python train.py --cutout=0.25 --depths=[2, 3, 3] --stem="deep"
Rows from block 3, named by matrix and row number. Rows with one number belong to one channel. Each number is 50 + 10 x the weight over its row's rms, rounded and kept within 0 to 99. All counts start at 0. After the name is the row's rms in percent of the matrix's.
# convs0: first 3x3 conv (model.blocks.3.convs.0.weight, 144x144x3x3), inputs 64-79, a 3x3 kernel for each
# convs1: second 3x3 conv (model.blocks.3.convs.1.weight, 144x144x3x3, transposed), outputs 64-79, a 3x3 kernel for each
convs0.73 105:53 73 78 50 62 61 51 46 53 48 48 50 47 48 42 45 39 46 66 60 48 52 49 42 54 49 38 52 39 43 43 34 42 44 45 49 54 60 44 48 56 50 50 47 55 59 54 59 53 50 50 48 47 48 56 54 61 55 45 46 63 52 55 60 65 69 51 51 59 44 59 63 42 30 32 48 53 54 57 59 51 62 63 48 48 48 39 46 45 44 53 31 38 51 43 50 45 56 57 53 53 39 37 53 48 33 50 43 49 47 56 48 44 38 47 42 40 55 53 56 43 56 49 38 40 45 43 41 39 50 61 50 56 74 59 59 49 58 51 41 46 49 44 51
convs0.74 092:52 48 45 55 57 43 52 61 39 45 39 39 52 46 44 49 37 48 35 41 44 38 51 53 46 49 46 58 60 56 60 46 44 50 44 47 53 55 60 64 55 55 50 37 38 42 36 25 69 76 53 57 74 40 55 55 40 69 70 53 56 51 48 46 43 55 51 52 55 47 40 50 62 49 47 60 52 39 61 51 53 46 64 53 54 74 60 51 50 40 51 41 38 48 50 54 46 50 50 42 19 35 75 48 39 67 61 41 56 54 55 41 33 35 49 48 42 61 61 50 45 53 48 59 39 47 48 45 29 49 52 39 43 47 36 50 50 42 49 53 49 47 43 60
convs0.75 098:45 45 52 50 57 63 63 67 73 63 62 53 58 62 49 52 58 51 61 52 53 56 55 66 68 58 47 44 43 47 39 46 51 32 34 25 68 71 63 65 67 65 54 55 46 51 50 39 55 61 49 49 56 52 44 46 54 45 42 50 42 40 41 52 45 37 46 51 44 42 34 35 61 64 59 62 57 50 64 63 58 50 52 51 57 68 68 52 57 62 59 57 62 62 66 73 73 70 75 43 48 35 52 63 51 46 70 58 53 61 57 48 63 55 38 44 42 60 52 50 64 60 51 50 62 58 66 79 70 59 64 61 46 54 52 45 40 39 44 36 42 40 27 29
convs0.76 096:48 62 51 54 55 53 58 44 60 49 54 39 51 50 40 63 52 38 57 49 44 50 48 48 61 56 56 54 55 56 65 65 35 49 61 37 50 51 52 51 60 44 56 63 46 47 37 39 52 44 41 56 63 60 54 65 66 47 41 43 55 29 45 50 58 40 53 74 43 43 65 50 60 37 38 46 31 66 58 54 65 42 47 24 53 57 35 59 52 41 42 58 57 48 47 47 50 46 43 61 49 33 67 49 36 66 48 51 46 56 49 46 56 55 37 52 54 62 44 61 54 49 64 43 43 57 51 51 54 62 57 52 42 57 53 47 40 52 42 40 63 51 37 68
convs0.77 105:47 36 45 59 50 48 56 51 50 56 51 50 45 50 47 58 53 47 40 40 38 40 36 45 38 50 52 22 33 34 38 50 41 27 32 26 32 49 37 41 51 37 47 62 51 36 28 32 53 47 51 68 60 65 59 71 58 52 46 44 54 56 44 38 74 71 39 60 58 36 52 38 51 50 44 65 64 49 57 64 67 67 67 61 47 60 59 47 69 75 49 68 48 57 68 54 59 54 57 69 68 55 63 58 68 31 13 34 52 45 56 55 52 62 42 36 43 51 53 45 54 52 42 38 43 48 59 48 37 44 46 56 42 28 32 47 38 48 53 49 49 53 44 49
convs0.78 099:36 31 37 46 29 44 35 42 47 42 38 42 46 43 47 50 44 49 56 40 45 50 45 53 39 38 47 35 48 34 44 47 39 60 64 42 45 56 55 43 39 46 42 42 32 58 42 38 48 34 23 54 45 42 54 72 55 53 72 74 53 56 67 48 52 38 35 39 28 35 46 54 48 54 59 47 51 51 43 34 46 36 39 48 34 42 33 30 38 34 36 46 38 50 55 44 47 50 43 57 62 49 70 65 52 67 70 60 39 39 38 49 51 59 55 66 61 44 45 66 49 42 66 43 54 63 62 70 66 57 65 61 66 74 78 59 64 61 61 54 57 32 51 46
convs0.79 092:49 44 47 59 56 54 53 47 51 50 53 56 57 65 57 52 45 52 45 50 49 40 45 43 50 51 46 65 69 67 81 62 67 57 42 49 73 55 58 60 54 57 56 52 60 50 48 48 58 60 50 46 53 55 59 58 59 58 51 47 57 50 49 71 53 47 69 53 48 55 47 50 41 58 55 36 55 58 42 52 61 42 35 52 50 53 56 44 46 43 55 45 33 51 43 45 37 40 45 50 66 55 54 60 53 49 44 54 42 43 38 52 58 49 48 42 40 46 52 41 56 66 49 49 52 46 61 58 48 47 53 38 34 30 16 51 36 32 53 54 49 54 45 42
convs0.80 110:45 52 48 57 39 31 53 33 18 35 49 56 45 46 53 40 41 43 63 61 50 57 44 48 30 36 55 80 75 70 69 67 60 59 60 55 50 46 57 33 36 49 36 49 52 63 52 48 54 47 47 48 47 47 47 53 49 52 46 58 50 43 60 65 57 60 55 61 64 39 41 64 60 66 49 47 50 43 47 38 31 64 59 64 63 67 76 31 50 61 47 42 37 35 30 24 49 35 45 51 40 51 55 49 49 50 49 52 33 27 38 26 31 39 53 51 51 33 52 45 33 42 39 57 60 51 40 46 38 45 51 51 50 57 40 41 47 56 45 57 57 40 47 48
convs0.81 089:66 60 40 46 36 37 60 38 54 46 62 59 46 53 40 52 47 51 21 28 48 38 51 48 52 55 58 39 51 43 61 61 63 51 52 41 57 50 56 53 39 41 55 33 51 58 47 49 73 67 58 56 55 69 38 36 32 43 35 33 43 40 33 45 58 67 49 66 57 52 60 64 56 54 50 45 57 51 54 52 62 30 24 39 53 52 48 62 48 53 37 51 39 56 44 43 58 37 46 51 48 66 55 44 37 41 27 33 43 44 37 55 54 47 51 51 43 51 48 38 47 52 37 51 54 55 45 45 40 44 51 38 66 64 40 64 57 62 53 57 58 51 52 52
convs0.82 097:40 34 37 39 41 41 35 33 35 47 38 50 44 46 43 45 44 44 47 55 63 51 51 59 46 45 53 68 78 41 72 76 53 44 53 48 45 46 44 48 41 50 42 54 44 56 59 68 67 64 55 67 59 52 59 56 46 44 38 39 43 43 38 46 50 49 48 54 53 25 35 41 37 37 55 41 36 56 55 45 58 57 47 33 48 57 41 48 62 50 43 44 57 38 34 40 38 27 51 42 42 51 60 63 59 39 28 51 56 56 54 56 68 59 44 45 49 59 41 57 55 48 45 44 40 41 53 49 34 43 48 38 39 36 45 55 43 53 45 53 52 62 66 70
convs0.83 101:59 61 53 58 57 53 58 58 45 53 49 50 49 68 53 63 63 51 52 54 67 44 44 50 48 45 53 33 36 26 51 54 43 34 51 44 40 43 32 36 39 48 33 50 50 40 51 57 50 54 53 46 46 49 63 52 52 54 41 40 62 56 52 54 55 46 47 39 39 38 44 38 49 65 73 42 58 64 41 45 43 47 47 45 36 44 49 51 49 59 51 37 44 56 35 38 58 62 68 64 68 71 69 73 74 51 64 66 47 39 37 52 50 38 50 41 43 52 45 56 52 52 49 48 47 50 27 43 38 47 61 55 57 63 55 48 45 43 42 36 37 56 46 55
convs1.73 100:48 43 44 62 64 56 64 68 56 51 51 43 58 55 33 51 54 50 50 50 49 54 49 41 52 53 50 58 55 66 49 48 56 46 55 78 70 76 73 47 59 54 44 40 36 46 57 53 36 37 46 38 30 40 52 59 59 51 68 63 65 64 61 48 48 39 54 47 54 47 62 53 60 51 35 48 22 38 65 52 57 55 48 38 67 50 43 56 52 51 44 44 42 47 54 54 38 50 49 55 53 39 55 41 38 41 45 41 39 46 48 39 45 41 52 46 56 54 52 51 61 56 54 54 51 59 49 42 37 43 46 45 48 56 49 44 49 42 45 43 47 48 50 42
convs1.74 092:55 60 75 45 42 53 53 37 43 49 40 69 45 51 53 45 48 87 55 49 47 41 52 58 59 51 54 48 53 58 31 38 58 48 42 46 50 55 59 58 67 55 55 53 47 53 65 60 44 58 55 37 46 52 41 35 30 49 51 42 45 63 49 42 39 48 50 45 52 43 39 50 46 35 54 59 50 49 40 30 48 40 46 48 41 41 41 48 44 48 42 52 55 61 62 55 49 53 54 56 67 79 64 46 75 38 49 67 44 51 63 38 49 48 45 53 50 50 57 44 39 59 54 45 62 72 52 58 60 55 32 55 45 40 43 56 40 51 56 58 40 54 60 46
convs1.75 100:57 51 45 45 46 39 30 20 25 40 38 48 38 49 43 38 41 35 61 53 54 55 45 49 64 64 54 47 44 40 35 53 49 45 45 36 43 40 47 49 42 48 44 47 54 50 60 49 65 66 65 57 50 52 40 41 40 47 41 35 46 46 40 41 48 52 52 57 47 61 66 65 50 60 56 49 57 61 49 58 55 57 64 47 54 51 44 56 61 49 45 48 56 39 33 39 40 42 43 46 37 41 50 46 47 46 45 54 44 52 46 55 60 57 51 56 47 51 56 48 48 53 51 50 59 48 19 34 44 32 35 42 47 40 51 42 41 46 63 57 60 50 55 60
convs1.76 093:49 45 45 59 57 58 47 51 47 51 26 46 36 25 37 56 47 48 49 28 51 39 45 40 34 31 25 48 39 46 36 39 54 49 39 58 65 67 48 59 53 54 46 40 56 51 59 54 51 48 46 48 40 35 41 44 49 36 62 54 45 55 47 60 62 55 50 48 48 50 46 62 51 58 45 57 54 53 46 47 43 55 52 58 42 58 69 46 57 71 43 56 57 49 59 50 36 60 60 55 44 59 70 45 63 36 32 38 53 48 49 52 38 50 56 49 50 53 46 54 53 53 52 43 51 57 51 50 54 57 53 62 52 50 48 72 64 48 71 79 59 64 65 64
convs1.77 099:55 51 45 60 63 50 53 53 49 48 44 60 42 58 68 56 55 52 36 50 49 39 43 38 38 46 32 46 42 45 50 52 62 66 65 67 44 40 48 44 47 49 54 46 43 51 54 66 46 49 54 57 50 54 65 56 61 55 53 42 50 34 22 47 58 66 57 49 55 61 62 66 45 54 49 27 53 43 45 61 53 59 57 46 64 68 55 59 70 58 58 62 60 52 51 44 44 46 53 39 49 54 55 53 48 51 48 46 48 47 43 47 50 47 58 65 50 39 49 56 36 47 42 43 54 46 50 38 43 51 53 33 49 39 48 58 68 56 54 55 57 64 45 53
convs1.78 105:54 60 65 56 48 54 62 50 42 50 41 32 43 39 40 54 53 52 56 56 48 48 45 47 46 39 42 50 42 39 57 43 44 47 46 46 49 55 58 53 55 49 57 54 68 61 43 44 59 49 51 52 48 39 61 52 56 59 53 56 53 53 55 44 44 50 40 37 46 41 32 37 55 54 54 72 62 56 57 58 49 61 49 51 43 51 39 49 45 46 45 48 58 59 62 45 50 49 34 57 57 55 62 61 51 66 66 62 58 60 75 51 57 71 76 78 70 52 51 49 53 60 68 65 65 61 60 54 60 34 45 64 45 62 69 70 65 64 53 61 57 64 54 57
convs1.79 103:47 36 42 52 50 64 52 58 57 53 49 58 46 52 51 34 43 52 44 55 55 61 63 64 48 50 48 41 38 48 47 41 37 40 35 39 38 40 33 49 53 50 64 67 55 32 41 47 34 51 37 42 49 33 44 31 32 37 33 26 48 32 42 52 70 64 59 68 65 58 67 75 49 52 43 57 56 48 68 49 35 64 60 61 59 43 53 49 53 54 40 45 48 48 45 48 45 50 54 42 26 37 45 29 47 33 33 36 58 50 51 55 56 63 48 54 53 54 67 61 60 58 47 69 54 50 48 48 49 53 40 39 54 44 39 42 50 54 42 65 67 53 52 51
convs1.80 100:51 51 56 46 39 51 61 52 68 55 53 49 42 47 52 38 35 38 44 42 41 31 49 48 40 36 47 46 45 51 41 40 30 35 41 44 42 57 48 46 53 44 46 45 39 46 43 46 44 53 59 44 54 53 53 51 55 41 41 51 43 48 55 49 35 46 51 48 53 59 46 56 51 53 50 63 66 53 58 71 45 48 52 49 53 45 29 54 41 21 43 44 44 47 48 43 43 50 48 50 32 37 56 49 62 50 44 63 49 52 49 32 36 44 51 37 50 55 53 43 47 50 32 57 47 48 45 46 45 47 43 37 54 50 58 43 45 50 47 49 51 38 53 53
convs1.81 092:45 42 43 43 47 30 50 59 47 57 54 46 56 57 63 47 63 51 44 48 38 45 55 47 36 46 48 54 47 36 34 37 46 43 56 49 53 52 60 55 53 60 62 57 63 53 57 58 56 53 59 50 44 42 46 38 41 33 38 42 55 61 56 44 48 60 48 37 58 45 44 59 53 61 74 52 68 74 62 67 70 47 43 52 56 43 59 51 39 55 62 60 63 39 53 45 43 47 53 57 56 62 41 42 45 47 54 59 39 43 37 34 45 33 55 59 54 49 52 53 50 51 62 53 55 46 50 60 64 37 53 63 38 45 50 50 35 19 61 37 45 64 51 45
convs1.82 102:58 52 36 47 48 35 54 56 44 37 43 43 47 51 52 53 62 49 55 62 60 53 60 57 57 50 45 64 60 69 64 62 59 60 72 85 63 41 54 67 53 43 62 55 58 60 38 40 47 39 42 39 42 44 59 52 56 62 59 47 50 56 56 46 49 48 44 49 43 31 25 36 58 64 59 54 63 50 49 49 42 45 50 54 46 56 65 28 45 44 52 49 41 57 60 56 55 52 50 50 46 42 53 49 56 47 56 61 52 46 42 49 46 50 50 50 41 58 40 40 51 38 35 48 38 42 60 61 62 40 46 42 56 54 50 57 64 61 56 41 47 54 45 45
convs1.83 101:35 39 43 41 36 42 51 51 43 57 60 47 69 63 57 61 67 60 48 43 51 53 58 58 44 50 51 68 64 59 77 85 61 68 68 67 45 50 42 46 49 59 40 62 53 59 63 57 63 58 66 43 46 47 45 40 35 54 60 43 40 44 35 47 52 61 36 48 53 47 47 51 49 38 35 44 38 25 53 44 42 50 43 56 44 50 61 45 45 52 36 42 58 47 54 40 50 61 49 52 54 47 42 56 45 53 75 65 36 26 31 40 34 27 32 24 39 55 51 46 40 35 30 67 61 55 63 62 60 55 51 54 54 68 77 55 59 68 40 47 56 55 64 46