A small image classifier, trained from scratch: arch resnet.
Rows from block 2, named by matrix and row number. Rows with one number belong to one channel. Each number is 128 + 32 x the weight over its row's rms, rounded and kept within 0 to 255. All counts start at 0. Numbers have three digits each. After the name is the row's rms in percent of the matrix's.
# convs0: first 3x3 conv, stride 2 (model.blocks.2.convs.0.weight, 144x96x3x3), inputs 36-47, a 3x3 kernel for each
# convs1: second 3x3 conv (model.blocks.2.convs.1.weight, 144x144x3x3, transposed), outputs 36-47, a 3x3 kernel for each
convs0.72 107:144144114173163117185199149095155171092139177044112154000097191000111205018106176127155195078143172116124147093150198057163199094155216191124095136147078212128086153151178117112127134119142141124082176122069215149094128130151114107124118115159140108111114108125165153131174124104207148107205141118125127150075150159082110126
convs1.72 106:110097153141132127130125152113058131125154132139108106112126125145145111135140115136114095163134121151135100142103120117097101143067094121095076114118116127138104160161143151111134132096095144130060115087035143132068184176166132126169108098133165180126136156121119102102133125142150147097133104116154148118127098117131117111
convs0.73 108:122132117114159144126150136114113132119126102106143103163182152172173173117126144179178209115125119160140151086062078112105098141131134103088075126088097135132148125143147087134133111182152175118207099120131127091142132123154130126135123094117099078121096169171161138223087101136089093125087090105096077104129108083149133123
convs1.73 104:151177165177140178153126146135121150179206171170166172081087068149139090107067155107125121090133150110130142099113079117116107126118090102137102114176135109132105158130177114112119192161139122167141110120098121098094184221164162102139164137138122155114147128115102108117152119105143112090132136100155163155168161192096121117
convs0.74 107:219156094209166118116102076152154155120127163090106105122107074129131127147151160117107098115124107063072130149122110132150123106115092107083101189115108176150147068071095085079101124112110122126152122131163156113122200164130132113099152113101098108073140101116206146163143158177145162164139135140182180191207159166200150152
convs1.74 097:127152163151193103147130130122088126121106131104142143137130130175138124144114148162124139188148152150108096149134149112100114124087107186180178148129146074113108140105143088123135122128121111110132149116154093156152106128097118109092091115085102134129082125093086166133185196157144135118135121119137167171183117101187116106
convs0.75 098:125112113121140151126136153148213195133188184122132145101098084109120136076103103143142138093128102121107089115143127134157158114134135130102087131080066104098074114139130169172160157173138096070094116102077087086113083081081074101093099138116131139134106148078141097080126130088132130136134133110104101099114111110145172166
convs1.75 102:135167195133113158074087140132086100103062126129131124136144127199158149129146174106150122167143177159189215165126145153134157200160166087117121096126112082145098101081108092071124106060099156181144127095081127118113129128119108112136145140154082093114144092086179154127125119140111107086088100106094060090121113090127137099
convs0.76 094:141103144123056118136117161096075139110117161102118152186154142097141126112128122117048068138128085168172116171106084187107121099101128106077097095098100157159172118158166117111101110081072059133135120171103102108142114123099098120139077113138091109132106178124115129112152135143122083103102087106137110084132147132114113117
convs1.76 097:111087112082083071165049069136158107213187135193217143129162156180158146076108132147121159115141132112114108131113083116106118118138136149168095107133106109137145147156102102113074131128082103147143188193206101098085170175153172126134104139114125125191172127146173141123130102060153078137152130134122083121196153156215177173
convs0.77 099:096161228081142209119165231136103084128118133138123114084094176048100167066124163171116142154125148208101069086134141112120127110116093188144136147120117131155128132098122160161142182153141160125157133123153152133146140155149148146140136136116128053124119134109137131146145168131132169108123176093128165192084106142109170224
convs1.77 101:129092034126129088129098115174176163142196172156160133139127112200202133142154139102149164146165148191152129103094096137076065107072045132129147123114148144125122169109099177064077156123068172128122102100078134127087144099117125146140125156150119093087097110083133094097041112133133149128169163092168123116130104133144082117
convs0.78 098:173156135145134110129129136129160151151181174158183171100138108092135114127151131135124158124147162116131127165191173187190175184185177084118123103074081145122111062072046102130098115115107161129124155137125124155164143168168128143144149161176085111083154160139136119107121141147149156146176152131079087086092107089094080101
convs1.78 105:166136163118087126097079096085121127100141095095141139126115105109162114122098132078082128102124110132156157114161142068094102117143113110160094127130099125173134135166142166178159145156166143137138106123114101100148092103115132086121153117135068092092089134098098144112090116126162146096120087113105059088105096107147129151
convs0.79 099:193198212174153144109105094093111125138128134216186176156179169145191133142186161155164170137125133063080123056090102066095107029088096138122109062089079187166169185163140171147132190175168119161187099146172134186177102073062118103093197217199163151181167130094095100083116125117168173155150163163108115112135160147142163147
convs1.79 104:113060104134133130168155158117184128158161170148105137114120141066085073023032069087114134101111123129098123156153111052079102124118091154186198118103125163109122110091114119096112135131124150159161151164173105155171140136092072045100088100053127104116108125077043051085062128126111144100142114080119101130116112135123156124
convs0.80 104:077066070099091105120118152142141151125134138138119119097101109094100081068065057129136120119107124189159157161174141169152121197177134199162122162115092174145152150125123142132111145137125142144143145105148143115150131142164111129128121123131123113133155108112141135166151169164172182195163186185134119131136135129143136144
convs1.80 104:167133128141103096103105068133114168126084154104091118114136162109151153134114108126152131140140156071070118101046097112101129133111111095150112142162133090086114115054104091064116116118107153152138086087085135128116125174135117127119138150158097123135146096136156099151124149181107154149138146124107126128104105100117120137
convs0.81 097:121103133112105118179161142159154163123161178087116152119141139187140138133151113181167172169167134224196116131133113155120132171139160070096146093112128171160196098123120108115127125089106146120167193186164193149142124145135137132110154142120147164170148121118106112143069066071102104116141157168099086101126088098175154142
convs1.81 103:128154171123127127145134100125114123146145140123139099080088092120115119131171124147114135114102100107114130174105101136126133091119120138139147100113142129182178121152139096102113086136143110160165130135119108106088092140124112123157124168165139130161114167171107105119109129141097100137122121158092096104075091111133103139
convs0.82 104:150149121120137144092102105130122117121105089135141104122150146095146133107161152115137103118112062112097045116098087094143148076105067089110117102124123189173198132147146145131166124136142091095103122116160125138144148191166125160144158164158129109165130130164086178148112112097115116087109113122103118118110104105122103114
convs1.82 101:099160139168164174160148167136142149084075101141101068049124107110148093168183165121095126123139111138179185109136174096120087063114089158175187123123115168109131140133133155176155160171172127129152108099113136170129097131135094094073122104103093122101141176183169178175138143096118153119095097100175179171095118096054066043
convs0.83 112:086134150130137109126117112141148102131147143124145129085138129116099083125137112119157184122143167170172134097137122139138154113125145117127109162118153168147126113145153178146129187158127103094096124106099127082099119144111111125103100109128166181155217197144196206140104123147137148151119119152101125092153168127149195175
convs1.83 100:082106106094171122097106155179117085146088105129109124131112120129111116124156134140128121157136141137149174109126130155154164133137121101122111132124171131114149113120099129108056092113070109123141121097124121122143112144124110138172130133130094117135136088118098093124153112097117065107073089109096094116124124089059076105
convs0.84 098:149172196155179176158186200138137133152150167167172159154154125184149162172133111138127122130143125181215151125099094129128109129125063129131161128118119112105141121131085091101095066097093165136155129122146118152089116129120163152108187172139069117131067128105084123126177181149170182145157152116149114139173150147132123124
convs1.84 101:115131116119095132115096127092094111138157164106164136071088091086139162102144096136103114148108141133112118102070092083090070110100093132103081134167107103169092115143141122145154115160146148146181113092083145183136089165147093142161078121142113127135162115110147168169068056081105099107106100124182187200132128157082099157
convs0.85 095:109092108094078065095074083047072093090127127139183199104132153133129139062124116145134122124099105164121144074136147066168215124189220102068033128106079130125081048061075065080070111091076128166134115127099096107105126162191110116131128134141127157151156145156138167145143138133157132134120142186140196215129174175128168164
convs1.85 107:158126119114102103137151128140159126125160116126132111109075096130107114158114178101098115115116125132113176083093072126106133119159133114097125121064118140135178135120095147114065136128091103129114090121113123146140125121109128118137145154170115073084105138101127144109126156138093141140137153146159117140117136134101107105
convs0.86 097:093135147147156139112141130112135123088098104071063065136174157143174187151142124163134135155156167131146147139164134150188143163173148119099087159136155134143147149148168137118176091052095128129100164131128120126115158148152174147153192145135116181099105151127119143105145133096125128112134139113096179182122157178177212139
convs1.86 106:148141114134173093126096106110137122158158129121113143128167139129160116148116088110081109110053063098132116140136116140146118145114116137127095120182162113099076131131121110069101085069063088101121068085070117124136136149133133114126121124127103124114122154134147136079143156097118114112082136138141156149108137130099064099
convs0.87 100:144205196135202213122200232156157188127120174186175213066098140074126148108107126106082097118069059122065033128113100127110119157132174145158162114134136098173146114112125167132149108084151130144098139148073101085055101126146137115146116138153105100097109074084103024046132119095183164134130133088100063115121082111129103094
convs1.87 101:151191185115117148135076155130128117134139121134159124140083109105067081157029135123121120107113143085142110183185179187181207128143156127126119117145141162110116111123132111115148103100161134129123098133113163157158106097089085109078102081081113051057152102114113103131161148178113100111066093095107110142118100140126156110
convs0.88 092:091128092119144109137186132126118095188171132182192145161149122134114127107084132119141132128163129101163124144160145138141136130163158121102155091130141136183182129129112135117112133147124081129124135146125067034072050080061090080099103133136111119143125133122119113106137149135126123135116098115137159159118149123109121085
convs1.88 098:098121100139126127155110120135105098128129138071119116147151151110121151124122109144135164155151160122109127085066087077072120112131102159163150169145162129126134173194188124145103163124160140150126150161162101122102134116122127094104138124130144153149154168166164195178129153132155160196175181160137140137110123136136155139
convs0.89 105:169185202162148181106135180110104118114121129132145149000000000105092083177153177130124160123136145136118126075115072133117120139175191255244240130140147082092078132168140125129123150128126130097120111112116144171172165179177099109116084090095082109112119147138159179176159133126133134144148115154147154173136145138141139153
convs1.89 102:125181140124147147104090096131133145124098082094157103162167119129125097149156141141131137180144152129123157164153115094063084115061076100113079150134146093066061140097133157138172156142167032033022255255255255255255130158152143127138112075109140107119134136141148138114156132139155130146114131150174179169135124200148136153
convs0.90 106:155158206163125181156111118064051063112109111199203187127130117169169180228211202114125116155166126155138122150174126147179158073087107105131159149136133125159145139157158151138115138101112166132125117158141119079156182171163183138142113092106036058077068107069090097111109121137137150152139146163161130090138141115085122128
convs1.90 094:104146171082144125128138072160163144104135144164179156113069129102098106159147162123162156164171153131137107106094101071027124087109112111085117130088067070065082135086101133132142080149140097126112125154162136122115123129175156151144159166136170183182138170157135135113108176118116145165118097086115129154065107127071122109
convs0.91 102:125179157158161165166182189115119153097100165114089147076151134078192199022125161126128150124139188099145099137153145100095096067097101168122081170116092210140102139183221159188201136168185120081124124097114118108124118120098127130103070082106100153135113176182094123080181117116184125109189151114036122103104158149085123137
convs1.91 104:162107164105073102102098160136079090108066077097070115135110120141119103114084128114110113135075119088114102186136142200151092147120106126119126186191125174130121175137113163134137177142111164169096062088082139130094140139137145125107146096147179127136152134097197159167089093126112134088114089104126066091205144131169190174
convs0.92 100:139144171158166199173181209131194124168183137145168115162143118185156151146149137130122132119115121121118140170151135158134163139153183140102076157119119129134114084085100104104140129147178137110177126103152124096175123151163099114152121162190173130129147122183137138108164150159155148148145178171109087089058060079124117111
convs1.92 096:112120117137121184103122133118155155135134133158117164166163139140130151080072084174175171160148152144185171124159133138179150144170161146153171104149133091124116164146145167161176164147125125143137089084074148148161131146134154175113163156143160168211136121123139156161165111139150155152155113155136135114152114134119081115
convs0.93 095:130144108129124085136144121088049033105137098133148112133135070154166149175166146123131155107129113153095083090087104160156133214189158188152148157109133106094137111078082065057072104121123167162118137153184136161185104130137141170151122161137067078040105143136080063099127107118118101114154172167139136138167153173170184146
convs1.93 100:145128097081121107126135112098081104108122130105136156106131113119158140119145128172151153118150120156174142090119153095138199093086120087115114115073120123082118030029086089124098100130123161157162134102150150150161124133096110141118059114074189182204149167209141150155114111118100089108122147179134169132144155142141125114
convs0.94 103:127109120142110148212204213127118117117119121131147129072096049133146125182186185137141125107137122122148125076105083104097085153148126108086111141098100154099112111087078101062059155129109113114122094116142113132135090098086086122111175217192148173127151108091132156154169108123115071081106077075062054082110087053188182144
convs1.94 105:092098126094076071153074109129095121130130126105108120151164143158184174150111150095106095143139109110105088109182126106094109088052073143142124127120129126192122120131137190185188169115144115100117155135130098112131128134116068127097108150160074123139114113096097104106141121107087122133124155162164093141125114096167127141
convs0.95 104:121086142091129146106111146197165142159163184065090144130118137084109157094103132159109118149155129148153156175117101160142113142137149153113111120115085112106140089100101118125127116125134157136127121139136117123153156130135119113122109110131175161122160141149068119144112142164118130130112128125081096123091091118103123154
convs1.95 094:153169165137182164174158141115091070119140108113144070069091100078078121100118143099099065145145089176235146106093105093095117156148143122143121083133104108119135142161157153126146140140132110162167095159157101114102133147131147174148132160166116117130098108109142121097147151140167175169165159156108128155128141139134170116
convs0.96 098:148153170134109145106114118151142115123143142136156150123144131135144130098123108163134084089057037135146157134201162164202174079125146179178132120127099117092105054091135084109138153119156082080084102110084116089166120146143084131108084105082108043074108163123097230179126148128139154114092109063138133108120139104053075090
convs1.96 102:160130101110122118079090127192164139131153148105139103129168134124136129120108112134120095151176126141151114129138108157130145148143178180148139152094090135117094174161160101102116118137129122130119150122142158166144127125099123179125090196161093092090096106104110075086140126163129066098103057125164175136169115135143081120
convs0.97 095:144137158095109106095083126121144154132139122179165117057114133085085069104118100083106113101119123103108076157174143150167143167196128092127106119134113135152154158175153171203148131148126170122184145155164173102103117127144110098118099096099075097142092100059112143068138176166148156155158211202147218209141193177149178159
convs1.97 097:137155149111158189096149115145123107124107118140111115163192142201231194164164128073074073099107088091086110091098095136117126169186141140154116093111132087114100134108106134100158160158180144148129120134139113137128148150148139126130111144136117107099109121104083084053099098148153145140125097132204162178101135122112135092
convs0.98 097:112115185144126162169156172143132161126092120122125127124093163140135188153104149113112120101075111124111103128162115142146107180151132114134165126136123147194181142111113154138100149096060163122131190158162160138123098089093119135164151190227074149120131117099078145152107131147135158136131148150147141099151135151161183229
convs1.98 095:137113134135118129186158124176117110149110126125109129116156116078099144067111094140130111073118109158073134154165131086092111159160158086142117155156136082108099141179173136128142197151119154100085164158163133119065187129072182161097165184100124175196096111109155087141105105116101101178119144128142109139142121157151151195
convs0.99 101:137088110142121080125109109102163111085134096147180145123148114124143193134183203106095126093088072123120122156165174144114132101084155143140131135123124141149124128126076063098082083088071171204206119137218167191180114104106118162158172167189151157114100182134088124133119131121112115114125141116142149122170202184144194179
convs1.99 094:151129101177197161155153151149136199172169230126149136129090089126086082140154108131055108094154130107159115158086105180107139141150161049093112117116141107091104110130121144145148147168180144158114097092100179155127095084165166141159137151119092131112148153127117127089192170158210157192112111163116099119156191172143131106
convs0.100 092:119115130119131149112121117065090068097073043075056036165168140160173164122153144147151142126134182135187188192152133156127151104141135087093098096127111101088122124131112127125155109136127116092098118138108131095121120128119074107103122139133163123135119094118143067115186185174164159169134125141152124087200165155200183149
convs1.100 101:115124129117121154093159176129123117166231182114173131102176153164191158149150114079138140072143138110149126122144120146168145139143146130074119120174176092138121138177167106181151080126131127178139079049083135140130091125106114144111120111084118132147088169197070176121119128111065090097164172139117138088113141123108132126